config.yaml
arch: "vit"
model: "image classifier"
dataset: "photos of plants, animals and fungi (iNaturalist)"
train_examples: 38949
image_size: 32
horizontal_flip: true
num_classes: [15, 646]
norm_position: "pre"
fused_qkv: true
qk_norm: false
init: "kaiming_normal"
precondition_frequency: 25
one_sided: false
warmup_steps: 430
Rows from block 6 of a small image classifier, named by matrix and row number. Rows with one number belong to one neuron. Each number is 128 + 24 x the weight over its row's rms, rounded and kept within 0 to 255. All counts start at 0. Numbers have three digits each.
After each neuron's rows are labels from the 100 images, of 14976, where the neuron reaches its highest value: "strongest on" is what is common among them. Only what is clearly more common there than usual is listed. The data: photos of plants, animals and fungi (iNaturalist).
# fc1: MLP up (model.blocks.6.mlp.fc1.weight, 960x160), inputs 120-159
# fc2: MLP down (model.blocks.6.mlp.fc2.weight, 160x960, transposed), outputs 120-159

fc1.393:164129137117116146118152171124176116098124154119154127097110116099163072150141173159105136114113170106134148114124118137
fc2.393:138116112149190123137146163154079123087154118152120128127080123123117133137081122104112145116166101104123146144116128109
strongest on: order Charadriiformes

fc1.704:154106106108147116147120171113149116118146114119116121096112165097155183148106151120112112122143134121120118134129166122
fc2.704:144121114148141128170140098090164089115162135143107126129139141102144145146124140134116148111138136114135153170107082133
strongest on: phylum Arthropoda; class Insecta; order Lepidoptera; family: Nymphalidae

fc1.739:151125190135138162087130106082087112156153110143137158141123125140182092155135119132138158138187102111100135181123149119
fc2.739:068100122127141122142118096132161130131121120135136159153091121182118146107119071130136133162123142163126138143111108134
strongest on: phylum Arthropoda; class Insecta; order Coleoptera; family: Coccinellidae

fc1.82:145124136107151114079137176127174113150140082125099081127142106139087119148095112134101119132151101089120158110154135128
fc2.82:106150068132150123150119160148179115087140137147134153178142139115118144139111129160095109150094091102110142160136082110
strongest on: phylum Chordata; class Aves; order Pelecaniformes; family: Ardeidae

fc1.741:143158122163121169096111122102138111120166114151112197139124131144114142122106093106120145115105101170140136107136111131
fc2.741:114151114141108123113150133130133116158166143100124140130134133124036166129104151137079113139087122191125108109097138137
strongest on: phylum Tracheophyta; kingdom Plantae

fc1.756:164169145155133110135139112066062150150109148124120140162118092091134142129088160141113144124200118119163129120154121215
fc2.756:109135086147106108089101140122158129112115080117173149145125122194089100153154149093137119170113109132168137123104095162
strongest on: phylum Arthropoda; class Insecta

fc1.222:129146146112099123149155154103127118153152131121137128116145120092121132128097115140147109116139116104155137069136097126
fc2.222:121117157128107114181156139128140149129126148132128091149134118143113146175153142076076109139103176149110092114120113151
strongest on: order Passeriformes

fc1.759:117102114129124116151106089137153100137144085109136095130168137090088085122168134147138157075094156204120102113143135136
fc2.759:148140107156104106136153153152139123134103149159076110118117165108102080117097203096082129136118153105126110121144116135
strongest on: order Anseriformes; family: Anatidae

fc1.476:094128142110115130194163108133138143162115114127140148143138124154115131119128152166146101161154119157171117071138126147
fc2.476:112131089139136131162148126089127105098133098111156169105108140130100168143132113127124135167126090133123145162101162136
strongest on: order Odonata

fc1.314:151158148096146157148117096094136110124101136115123160095118134128124117138098151101137112109151120121102135152146121131
fc2.314:138146123140110131182139158118093123101130089104174163100116091145117135141124104125159093120143116111103091124110125149
strongest on: phylum Arthropoda; class Insecta; order Lepidoptera

fc1.448:152116078156153189165155125168153160134155162136157112164135141077134095127079114159128143141092136143117162145125123108
fc2.448:108154099124112138142133145169153121124109143122096105151132138095118123114117174135099147101087167107156140124109089101
strongest on: order Charadriiformes

fc1.518:129097111142117129128139135171088160120103128097119107129096130119099117138128112172118131088104061125132167138106133132
fc2.518:158136142100148100154137114141096145168111150118096105139112147123103119108122124127146111121098104156141096141151095112
strongest on: class Mammalia; order Carnivora

fc1.745:165106127106124139154136122117129140139151122103139150131106114090139093125116120166097155125130126135111103158144214121
fc2.745:138137140152164107119172170129175117099119108120141115142113100139114121061123136112137116120089155115082140087144110130
strongest on: phylum Chordata; class Aves; order Passeriformes

fc1.734:153120043130079147103139182157142140105127154135104138153098114120136116103121125133152129180125172176087091091129097166
fc2.734:150108147126143160101128128144120114119091103123090148141146149125102091089132111170124126094139121113124091180071123158
strongest on: order Charadriiformes

fc1.301:118109144133135122151126155097148121168152132122145100058090124161149110132095113090121101133097109100123130136125119097
fc2.301:131134130102138105134145134125156143104127123157118137157108172111145100119164163093133154183168163105082088139145134142
strongest on: order Odonata

fc1.492:165107147087106105120114109107140095125128135125110145107069134125124111117102117132134134085161144147113102165126134151
fc2.492:165182111150154118105104114095138124111120079091123160149130133098127133144129116103133135103109127135109084116113109116
strongest on: order Anseriformes; family: Anatidae

fc1.639:152127133136135106127105131103117152135102148144127130121100143132142055185082151150112117128155129153161106144106160095
fc2.639:139098124160156130115096147127091153132157092139095148120125097138131088178169116172170162128167161178111106150098072128
strongest on: phylum Chordata; class Aves; order Anseriformes; family: Anatidae

fc1.72:161154122144098117117166115115158112133108145152164127099112130152110149123102150151159123151140116137139149122150095139
fc2.72:088155151152132132171123124143110115133063119125126140159112120142159127124114138138191132183146134114130119138117157127
strongest on: order Odonata

fc1.727:154169123110132099130151126124128129122111097161114118105095109094122121111156132123153123169193130125095126183129124129
fc2.727:113139196133146136140176117154115120137130125134109132129116163123155153124102131080112119134150117136109124085160144122
strongest on: order Charadriiformes

fc1.289:114113105146092113113130107122142138121126125115122128113111133113148129106180120106117097112120199116147178098167116108
fc2.289:143108130117128098146125096118191091106161127108112142127130138147076125135134088086093141081129127100130138097113161132
strongest on: phylum Arthropoda; order Lepidoptera

fc1.591:147159127107124143117171099099142103158133096137098101144101089113099136127153117129172130123125106163101150112123133112
fc2.591:127132119107135101115144119104139146110149108105114094133191106109116139128119171112153139142148135126112130122147133126
strongest on: class Aves; phylum Chordata; order Accipitriformes; family: Accipitridae

fc1.602:110116116103172153099117117154139129142145084122118117155130125111105126100124115155127114106136124112142143144137140113
fc2.602:133165139157123111089121110140103118126124137155103123146096123161121148115114102153126099128137166129142076135108163110
strongest on: order Passeriformes

fc1.245:133091156097129110086149122156116074150139122144138109120119112138103113110132148098109173155142148113144141151177118098
fc2.245:159079155129102153162116136098120180111108117103159110115123115111135156120117067089146116146136143123099118129151124123
strongest on: order Anseriformes; family: Anatidae

fc1.195:121151125096092151183091151108146106137174145140120121167096139079125126119113161130127147151150110177143143140152136150
fc2.195:119129140100136110177111132110105143084117116119150151157120148125117142177164136137111137133125124136121157139131144094
strongest on: order Passeriformes

fc1.569:106103103151110105138151127088108103125184078119159174154137113101114087140083130109128132102101142169149130109131134104
fc2.569:117141146128106092113135115162129130074107133127136100110109146074135149114098133111113161145105173146088127132101100128
strongest on: class Aves; phylum Chordata; order Anseriformes; family: Anatidae

fc1.646:136158168125092139128168112147158117150108162105131098151160151117135126131118164104132126107091149134152120121148142115
fc2.646:138211144144123135116136145136139114128174163135111138143136087118114120133134141138201129117116147126091148126161092127
strongest on: phylum Arthropoda; class Insecta; order Lepidoptera; family: Nymphalidae

fc1.225:153129166119142167115116097097127145106168140128143118148178098132104102167154134097114063130149104118109159081145136135
fc2.225:125120106130105101136140135106121139147139107127191124100157109044137166122126144124140111146133122147114153160154143098
strongest on: class Aves

fc1.640:114107106097129090119174118156135138129141110103135093150121163092105115145124137103072166139132147086119159173119130160
fc2.640:110102113141136088143106120180122164119125132137109112133102128161137178128182130118149111128116112134185106101107111126
strongest on: order Charadriiformes

fc1.66:132128080143125112100175113106134105120166141113073105112132122121115147135143138132126163152087100117095147141121135110
fc2.66:126151107121130132118155112141127142128133126117144145111085176136118098109116111106137104102125114149147132130108132151
strongest on: class Insecta; phylum Arthropoda; order Lepidoptera; family: Lycaenidae

fc1.664:124173134126124102110116103133101138119142145125114129114128138136111102136134168140116115167147156151120099138134144159
fc2.664:133090101131164093139162085113101151126128118137121139133142132138112121117108138168157149096147138142104138135117089100
strongest on: phylum Tracheophyta; kingdom Plantae

fc1.534:154136112164129159120126108138131134114146123095098138119174133103119131118139155105134130150120140123135137136133137125
fc2.534:118121138130175119146161098120178108117175135139124123152130111117169160149119123134106114129129188116151133131127139136
strongest on: class Insecta; phylum Arthropoda; order Coleoptera; family: Coccinellidae

fc1.181:157129126127138155137138113133174113124132078087126131151100068068095094136101129139061113115120135112149116132119172106
fc2.181:139119137138128121137122206142148093116119144147150096146120138176117125133155150104105172162122154105120098159085122136
strongest on: class Mammalia

fc1.240:133101138094099119097144156122109128135136121185145139114108116131153122117105167121110109088133181129121112132104107136
fc2.240:148162118106095095125099119145130103160128126130132116141113115168136126151167110093142140113172151072114127122074128091
strongest on: phylum Chordata; class Aves

fc1.616:146119119108148107123143111083125110182129165123088116095118133124104112166157145150136133116076112143126127144143098139
fc2.616:128121118142140090111172140112127132137059126096125115143145092142127106085131135128110097140144150135161153121073121125
strongest on: order Odonata

fc1.115:095101127110132147093125096119151134100089184095136095130127129115131080112158097100093139107170127128146142150115132108
fc2.115:105094130147168100152139147139151171102138143124134141133130099121143151112163105116142136156143106084136094146156125082
strongest on: order Anseriformes; family: Anatidae

fc1.726:163115133071114154169123133122121121098146119142149162127051105146142110126149118140116125110155163115082147131143138177
fc2.726:147126101098129110145107120100151130106075116136064151147155124115120104133132151144112093130151153089105128114163102156
strongest on: order Passeriformes

fc1.607:105150152129109133097139121135051139137147106145132125140097121114132074167168128112137113119121107133119125094100094133
fc2.607:137130124127146136140124131100120066106138136159110124151131144157163106162151130116118155152098118148108129151109120149
strongest on: order Passeriformes

fc1.556:155097087103135127159126122151095131104147158163100098156138173110099141143100113139093129120146171140157195139141159102
fc2.556:127126159116135129130116147144137158108154095109114148164115140098096125121147123161152118139080104084139106100121155153
strongest on: phylum Chordata; class Aves

fc1.361:120148113125132124093133128181148154109141164114161124101120119122135140165112138086167153113151143170122162129114140121
fc2.361:161098136095186142159149099127113108100167131128136128108114115112142161126112111133083127108165116144107106144146074128
strongest on: class Aves

fc1.583:126110161179118134131142150125145145139138158160134146156140125135116141126164090095115097151172096099117157147127133123
fc2.583:125078109154133143122142134113138182146108127115144136165109108117149128132165143092078118139173149133131178121114147122
strongest on: order Anseriformes; family: Anatidae

fc1.59:120150151122126151120131119137103115138090138105155118133105092113177116171168101142118092132173118133157103096141127123
fc2.59:114127133144174111131105140134116083142149142177150075117188114111121128118105147131156158129147101083082138133097125083
strongest on: phylum Arthropoda; class Insecta; order Odonata

fc1.489:132085147075136120141133140127132127206110121152138142145068163135125155111074094157108154132159109118112109126153158191
fc2.489:131126132169134117109160126140113131113120060131099155101113156103165139134142101140148113083139147086092114170106113157
strongest on: class Magnoliopsida; phylum Tracheophyta; kingdom Plantae

fc1.210:120129148136083150155164131119126111150148136143169102120120107104161132183146090183152111143107128160172141087129097121
fc2.210:110072149116144112156084165135151081130132114119112146176181099133132137123094129098136114101143119137085086148156196137
strongest on: kingdom Plantae; phylum Tracheophyta; class Magnoliopsida

fc1.388:131152163115095167097092115122137132144122136092184157149067109153113112078147166181124126144125166134163170160105119131
fc2.388:125141152168081124111112181119112137102139137155122111138108162195108125171080145149141118130143117122137113119124098126
strongest on: phylum Chordata; class Aves; order Accipitriformes; family: Accipitridae

fc1.493:129136117096115072141170128112112106194124160127128139125149137101107099108121152121174142121140093146083130091166120099
fc2.493:131140126117119125077172106144129102128162097145129100137125127124103095125142127114137123104080154158138109082129102081
strongest on: order Passeriformes

fc1.363:130129125152119131133116115113112100102137104097115088142141095128107115129126121152110127143166139162134126092108106109
fc2.363:099114156140125145121131142138063151102146120129166126137172135076144117139078138116098121178094136184094080124138126119
strongest on: class Aves

fc1.440:138119106088078077145160130129132144149089098151158164145145121145130108099132126098125125126106097145138095141134144112
fc2.440:103147161166168113130138141174076127106174137117142126177195125133161139128111157130163128120138157124107095151119093149
strongest on: order Passeriformes

fc1.430:137119133117156093130135125126101191099172142120033139109156124121140144145119124065144118103137100145117157108133103103
fc2.430:120050148110128112131152110124165094085128102100130105154140133131109131142099152151105158113135156123110127105150108109
strongest on: order Anseriformes; family: Anatidae

fc1.351:111151136142139126098151156121150102147124114118112132170095102112164120110129137087130160125118125135127176141117170171
fc2.351:114118132111129120114146166187135126061153140173155148149099100155119105132090099081153148138135166133095093125107074129
strongest on: phylum Chordata; class Aves

fc1.622:146109110163106136147091125171089063109121122134132180127123142079111110148116123118132120132129124146157152150137141119
fc2.622:140104127151138119130135132134146077146121134124132118143141123127077165147134147094145097160192139125108091113087127114
strongest on: phylum Tracheophyta; kingdom Plantae; class Magnoliopsida

fc1.526:118154137084143109142117094161107105132142126138122139145146090156141148136102108138107116119169116113157154138123149084
fc2.526:179131169144145081146098142119111122121115098165135114175147122123133090100133134144104120165118131086135097123126131117
strongest on: order Passeriformes

fc1.413:094117108152113123115141097127117157115138123135122115136106141168186101123101135157094104173139165136122138131136137158
fc2.413:155148105127143166163127170110110143122128092152137151146099123133107134125127153152099093141121124109113135122096114132
strongest on: phylum Chordata; class Aves; order Charadriiformes

fc1.226:152096142130081101134113104103104113140105144128133131154124161074132098124160112132123106134125078163096154111134119117
fc2.226:103140099070123086140126133151138130112134105163122163166132113163099110134123137169163118121083128156089129123117106142
strongest on: kingdom Plantae; phylum Tracheophyta; class Magnoliopsida

fc1.382:131200101103129097108145116118174126148119123126132097161136149132124138115129134137112139112139094169113124136171083115
fc2.382:116107093122157077107125164136148121117163149160131166129141107114110139134137106156106110132165095118159118125125136131
strongest on: order Pelecaniformes; order Charadriiformes

fc1.358:182126128156121124131099161111086172162123144127134129129156165131130130112176112103113121067110110088123167147115134137
fc2.358:102144137133161159137101112096092136114158135139082135094119113116103158151095181118147124103184104135167111127108120133
strongest on: order Lepidoptera

fc1.721:166163110172160128135147123129139122139149101097130148085105120124145119122167129140176136155107152132137093116134123127
fc2.721:127120135105132152114143136162131163120119144158103161104107119116113151138166133124096154175162164105117105104144102138
strongest on: order Anseriformes; family: Anatidae

fc1.178:167120138098133116138092103148118160181119131149125139131127133087138131128139129123123110125131154109113135124141144143
fc2.178:116163122098142153180141109131163097114163116180128138144131111075105130158130149122133077104108144147135119138165084157
strongest on: phylum Arthropoda; class Insecta; order Lepidoptera; family: Nymphalidae

fc1.89:138124078140126151120140135117129102155132130118089129161110114185115100132114105115081159131117138088161119097127142147
fc2.89:162137098130151095112128134115138133132121157103129130107115129122118151133164129131126124153095164158163137102135124163
strongest on: order Anseriformes; family: Anatidae

fc1.34:129136139109164143181147098126098111146075159172100109115145121115135132131142131133167119123090105161135119148139132148
fc2.34:161139099116125091116094112128123147084110072108159125180110096112136131166139149146154127118120110136118153112148137096
strongest on: order Coleoptera; family: Coccinellidae

fc1.384:119117126145160118135173145095127103105100100105149164141162115120149134120130157107159095129104162172161132107128113115
fc2.384:145119159112137105096158088150126154120121156111140123112103149136138134124121174127121139142104153112092113105116120113
strongest on: phylum Chordata; class Aves

fc1.743:082172126125128075139141157104152117137146126152127128151110108125138115100124129109140173119119144136139164157105139149
fc2.743:108146089135141124114137105088121106109105140153082131206101140143104142148152113109144148139148148143167167135135129140
strongest on: order Passeriformes

fc1.647:142107109075110159123133125162138111112114162151137148103124122119113077134149105102119111128096133163097120142155144130
fc2.647:155114091129111107152136104136149131139188131137152137157102107077117136147150129092144121122139142131115133128137063193
strongest on: phylum Arthropoda; class Insecta; order Lepidoptera

fc1.300:128121124150163108147131145088135163137153121103113066144124163093103150140112157173141128132140097167122119158128161123
fc2.300:148115132086128117157119134110128145106099123141117140155138112160086065159128143152133126121114131116170142126164101173
strongest on: class Mammalia; order Carnivora

fc1.179:144180148134148151118130113075122139098136149142154119133140152155137172110128143162117145154118139155130105202146154109
fc2.179:143092110156105085134155152135129149167132154136101135116152103104123138158109137157120114115095163147146119151144089131
strongest on: phylum Tracheophyta; kingdom Plantae

fc1.151:140143134095104142124129141161158146115178112152135105151149174086139083145066134114150140109143153109145142112134123114
fc2.151:120126163093114083153155147117116166106117143105079099160176185152115132144161130134178130109120166110144124129132081130
strongest on: phylum Chordata; class Aves

fc1.288:126114121107135088145124153162148160087134097157131109096084107166122127123102111101093147130148119109160128145119082174
fc2.288:121121066150149123146139155158129088137169125113189149116146138123118173155160136147078139106083138153122126136129115150
strongest on: phylum Chordata; class Aves; order Anseriformes; family: Anatidae

fc1.481:163146099120140153140116097125122114110131180139142167115104125126115088104128114074156091142100118121117097102134131129
fc2.481:161127086133101109122102146075180171133134159134133141149111103086095137150151128109076158123185139130106126145092124147
strongest on: order Lepidoptera

fc1.287:156161101105147134096149106136173170129117107152135136109118124133162097075141131070110157094152129155096131117112146150
fc2.287:110157120149157113118123082087130160060111136120106105124080165141183135112109106120143140123122147135128159131147107112
strongest on: kingdom Plantae; phylum Tracheophyta; class Magnoliopsida

fc1.200:123125141126148103138123157119112119108107142126134150134102154084153155099128108112155174119118137181145162143133179099
fc2.200:152127120129149115150146161149120145093113114107100165089084115100125103100082154091145139138079196078087106095089145097
strongest on: order Charadriiformes

fc1.434:130114140149123116125128113164141114154088145134166134080113128177130143128074146125154163156109173167120126126099144157
fc2.434:131143152103133174131127111149137135123129134129149126110174140146126134107088141134084140134134115077140130129058116131
strongest on: class Aves

fc1.246:186115121130125162080138113100097158141124138085133096147108132169097130145140099152082074104122157126100112148094107151
fc2.246:078163143189097129139118131117135163094190106125121140187083119147095150151121120105114134125125157127163093109092160127
strongest on: kingdom Plantae; phylum Tracheophyta; class Magnoliopsida

fc1.651:148122113109100126104169129118137134098177070157135134103130127095148139119115094128112125101107115107093129141123113161
fc2.651:111164096128090124126180151107140134100112086104132124099104147111130118175130137136169170085161169127137122089108113142
strongest on: class Aves; order Anseriformes; family: Anatidae

fc1.751:126089104168150138176094148099077124126133098129124101123114158096066134123109147113139120129133129153124140128166138162
fc2.751:112149131149109123137134144131103151107174152134090132146148070168098113140080155114125106098128137177165142128087134186
strongest on: kingdom Plantae; phylum Tracheophyta; class Magnoliopsida

fc1.153:159161130166079106150145068103138102168101158145135107118121090098125129144145161120165132111125140145151147115085114089
fc2.153:101069121190134114195102141108126133131156150153135117134145114132124183105165132124127139155152115103119118106135163109
strongest on: order Odonata

fc1.516:165119136122102163125148134124152078157142104088139155149084130127101154161134115094164121101134148152081120123151168122
fc2.516:118193127131131126137131120144180138118168163118148139132113127124080178146114168139160082107122164093168116133121105141
strongest on: phylum Arthropoda; class Insecta; order Lepidoptera

fc1.482:127153118121123095132184146128110067104157109110126126147121115155105138165169126105105111073130147153100146129132125148
fc2.482:136169097150120118138111097115153167102136135115121166144116158168103167117132168108094118169104154124127101140111150120
strongest on: kingdom Plantae; phylum Tracheophyta; class Magnoliopsida

fc1.761:151138118100137145115117148159114152120107165090101133148094125083147088137126112131130120097136113149093145156147118155
fc2.761:136117120117150120148116123115086097128112126122145106109114153118148113122138120171163106132133091149088122144100159113
strongest on: class Mammalia; order Carnivora

fc1.303:158119130138106124127170159086104129131146143130114094136139113123139123134132088114163129148139114164138161126129136123
fc2.303:096098129101129111088164117116133136145122085101114125187112103121085133120069162093122140125140109166090175151144147101
strongest on: order Passeriformes

fc1.20:127122158120122130151153116143174127119089121159106190117142126148143122135135122109146124147146107148116173128104107147
fc2.20:094111148100123104091140174153167142100133107151154150149158109109131164109147177120157126168088146107127160104107108167
strongest on: order Charadriiformes

fc1.270:113127135139097088117172092133145089166154112135104117120135200075158089133129107108146125116146175131124117146141185131
fc2.270:161117119163139088149155144100171088142120152145098159148106114119193109153135140102103140110157112128185151128091136127
strongest on: phylum Arthropoda; class Insecta

fc1.552:167138138111119141118130118113146123140148106164102089105135170099086145118079109107138100096183154118130140114139078086
fc2.552:104105120149137087126119150166172158135130116163160086135110125106158161182150154114093101083088171114098157162065109132
strongest on: order Accipitriformes