From a checkpoint of a small image classifier.
Model: 5.6M parameters, 32-pixel images, arch vit, norm rmsnorm, activation relu, patch size [2, 2], layers 14, width 160.
Training: soap at rate 0.0019, 14600 steps, held-out accuracy 51%.
Data: trained on photos of plants, animals and fungi (iNaturalist), 38949 training examples.
Rows from block 10 of a small image classifier, named by matrix and row number. Rows with one number belong to one neuron. Each number is 128 + 32 x the weight over its row's rms, rounded and kept within 0 to 255. All counts start at 0. Numbers have three digits each. After the name is the row's rms in percent of the matrix's.
Before each neuron's rows are labels from the 100 images, of 14976, where the neuron reaches its highest value: "responds to" is what is common among them. Only what is clearly more common there than usual is listed. The data: photos of plants, animals and fungi (iNaturalist). In brackets: how many of the 100.
# fc1: MLP up (model.blocks.10.mlp.fc1.weight, 960x160), inputs 0-159
# fc2: MLP down (model.blocks.10.mlp.fc2.weight, 160x960, transposed), outputs 0-159

responds to: class Aves (83)
fc1.66 101:157120140119121114126135076064081130146094097128182138123136141152166147085081143117162158104124111106156082144128155108132128192146090094152124123083140047112109137168116156138067143176165100104118059124080136061073082137126113147110077171114191153143142151174128134115143109113113126152158121118160094074136152117144104105165160094125075127189202090101141118122098127149100134035129123190116105122073121112131082113056108127153112125084112097114058122108134126196153132158159073
fc2.66 098:147135139071127171119150152117127094167144142137132163083096106122153086115124110152183078122134103105100105104141130173112076133088099088152155127152215129113134134116159127130064147113147094127152176048074163126166155170080124130143097109131170170094121130139151122114128129096108137086136143119171106188152134189140171103123138102176136174151169078135143138067129173175146112153147082130177205247091180142148100144139146148139176145090154103136137095162193122185124146141125135

responds to: class Aves (84)
fc1.118 095:063108131137126162087077103067064151099152131102146103116176110158043177152171146117212158136154136127178095121144115114144092097151157131132097077139148120123072125148148195082140115082159137095180228102147127093104100116148095084186103129111153122100139110156093118137160111120049116104156128107156084110170132142186161155058122153139114106093109101155099097115167111087115133143149142072097185104134129141143084147147178163105135094132166122094135148135188130109114124163146144
fc2.118 107:152151133085169154159164104064141125108140126156147161177120109095129132125110120128179094129071077117186110132139105065140152078064050106167136095118165114136083106135148127156090136117121113143033145159147110117082119148133157118146166142108142149150105123159152146175122191090117140115169120125145149120128145078208186173113116151116143143118126074061137124183135118136159161105164108089122166138110129117216107076120114035105187120126119162075122151129173169084114114145095113

responds to: class Aves (84)
fc1.271 104:205079113123136189201092069143175160228151133103138078139157136079142160100126102130090086115101160110129147127152121092132102128130122107117139137129123114131089145146082147156138081114085128137103095181160147092083089115177128124119101160096101119156099142134139139124149163094108061159054139102118143180104180123143143135053109155088170177144123165071161136128118117154178149109085145105173064111068144102092128158136114154152122116148131109157172174133086150187098141060112106
fc2.271 106:194117152161164169113171078157175215172112158155138111111145152092113156053158119130080111143107151179155122103154125015141116128099132121098175117131152158143139041132106119099146167120127163129127102181118151108144141150170116147141073131108109151169098134161099075124132134152172108119140135184119106135180169060074170147119112138098092140128144152100147114173151111066111078117136140083108124131107157093205177173149087096105163134152117105106137099138115085122133115064129091

responds to: order Anseriformes (29); family: Anatidae (29)
fc1.120 095:167131160138076091163086125121122146145140120141176160140065111172133155113151110084123103130141076087123124115157195135071144123095145197104150085117070158141158111156181152165149066052181097159137118116150101149145159103169125114194111102161118084128165192141142180143080076172078111146205143125112137137085145129167160119153121191158123150136152151079140125135104138129116142117148121130126114163123069146151132108105150092105093173136192151118108097070190210136151146149108136
fc2.120 100:132120111059118119125094076091149067125105087134148098172052110130134120088105119114120157120102158133086087123129142122169135115105143144080144116140107087140114174187134148110089106092189131134111108095122111108101115085102141109102133205094084129140141147083086143123122092166164087071073129094091158158153160074072144105123115133101103063090218155144103147146136124136118072180166118129225096127155131130129131111095104151083125111124138107121099098151129169126076170137037079

responds to: class Aves (83)
fc1.630 095:115100102142121168144153140144104067170122098117137094117116162127125168141096213102135161138066070120159084127093187137119084179143156115122147111116082131117147134136076090142090153157153155111121145142118110146107187099048128132106062129094143146180094075122114130150102157055075124087174148126142121080138151112080073138144134127117138158121144177097117166190158140148143168190164129093129044080162140137160142160123127169146161090077177135116189161143155150162188102118153141
fc2.630 087:148155126195167121146074095112121112126110078152139140026138144150085160128175191100119167148082123078150120101135153162174169102047166103148136143143170153135126126093099160155121127152122045163174096151128112123105189128115161135153159129161100123083125097162109080107107165204150116116062131140165139152115154077173107104135183206119101088144138129160151120113173128097131126111164148112159175079135170142098164154079134087134125140131145108143170150135125147163103108125210138

responds to: class Aves (83)
fc1.540 099:111150218125170140120142128063107136089094140127126164187121096124111091083103076171132126133138121129134158100107119121104116115112212096140152112074097127139102153137103105114126079171136141153172121126066127128079143142085109155112116135094119143103045171170213118139137121144091140141092138166075201176098097166124150104195139118099124165158126074095137094177070086076150170140081124126122103134195101157133160098103139130129178148148143133135082105107128200062138136135137147
fc2.540 102:076115150107176101123189078132109176144159120108086116161099109118124091114123120174090123161147104112103071080095099147127129119088085141141117101109150123169127104091085169128134048164069089161185082127119161096119097123106155100090111142091107124150059094184118149078139107113181107140130103128105115144111090104138127137145080118126162121157151124135150147100108071077147184147070175109153154105132157176129066084140190099119195128121140122149146133051103183118053144142136196

responds to: class Aves (84); order Passeriformes (52)
fc1.457 103:177117168070111143081119157112103141166139128142116144178083111133091133116090113089116138171156103085114181103183151140101105109084141095158091104098160103137141108130114154106037083156163078113075137117119115122104181141170121075097151194115091198126165129156137197168235139187181089148111094129144149148118146142146148079058116099156119139126147102115144111106127111106103134133092123119108142150113119164080110083112128140099159111088091158156102049179107071145137153129101117
fc2.457 110:146138218139137152147162159149114102143097156128161150125118148166117142107184126092151109098153126132152106141138140145155144090097209080181097155120160109101113145168103190175159133172102110115129174170117145106168137104179155115055162112103136195127126113123117186127149124149121138128098064151124100095089133195151125157198106091111090181121132134156112148126105136075113076183167154167100173085155124119082095113083161198143102141043081107132094133114137088094117147162098088

responds to: class Aves (83); order Passeriformes (59)
fc1.641 104:170169132136120109141119125093165137149079157183191107138180128134136126156199056147132171131100142190137065088090083124198113088134149098131128139089147067078170135125149159194112089127138078084163057117072124071125129124109147116137068130134152117175162105130112093148120131150105077132138108097168101208137158120151117150114100166097116175144129102128191159160127126105096109155121046114095086146138129120155129179133150167077125137171131128092155143168117142078141148145147174
fc2.641 099:159144184110105079116172100095111118189167182133128072166168196162143118175159128116122105165093181146134110129112155132103122149106182107122138076165072103134142175071087142135142136106156137091060163132122089092126137091070124147161125181114105114178176147150082108065154159175111124142119149120130129203145167120197123060144139137086172124086148117122165126162150162122106140133110073135090146176102087102108112167091102171149134119119164157153127167120162181137195105144148086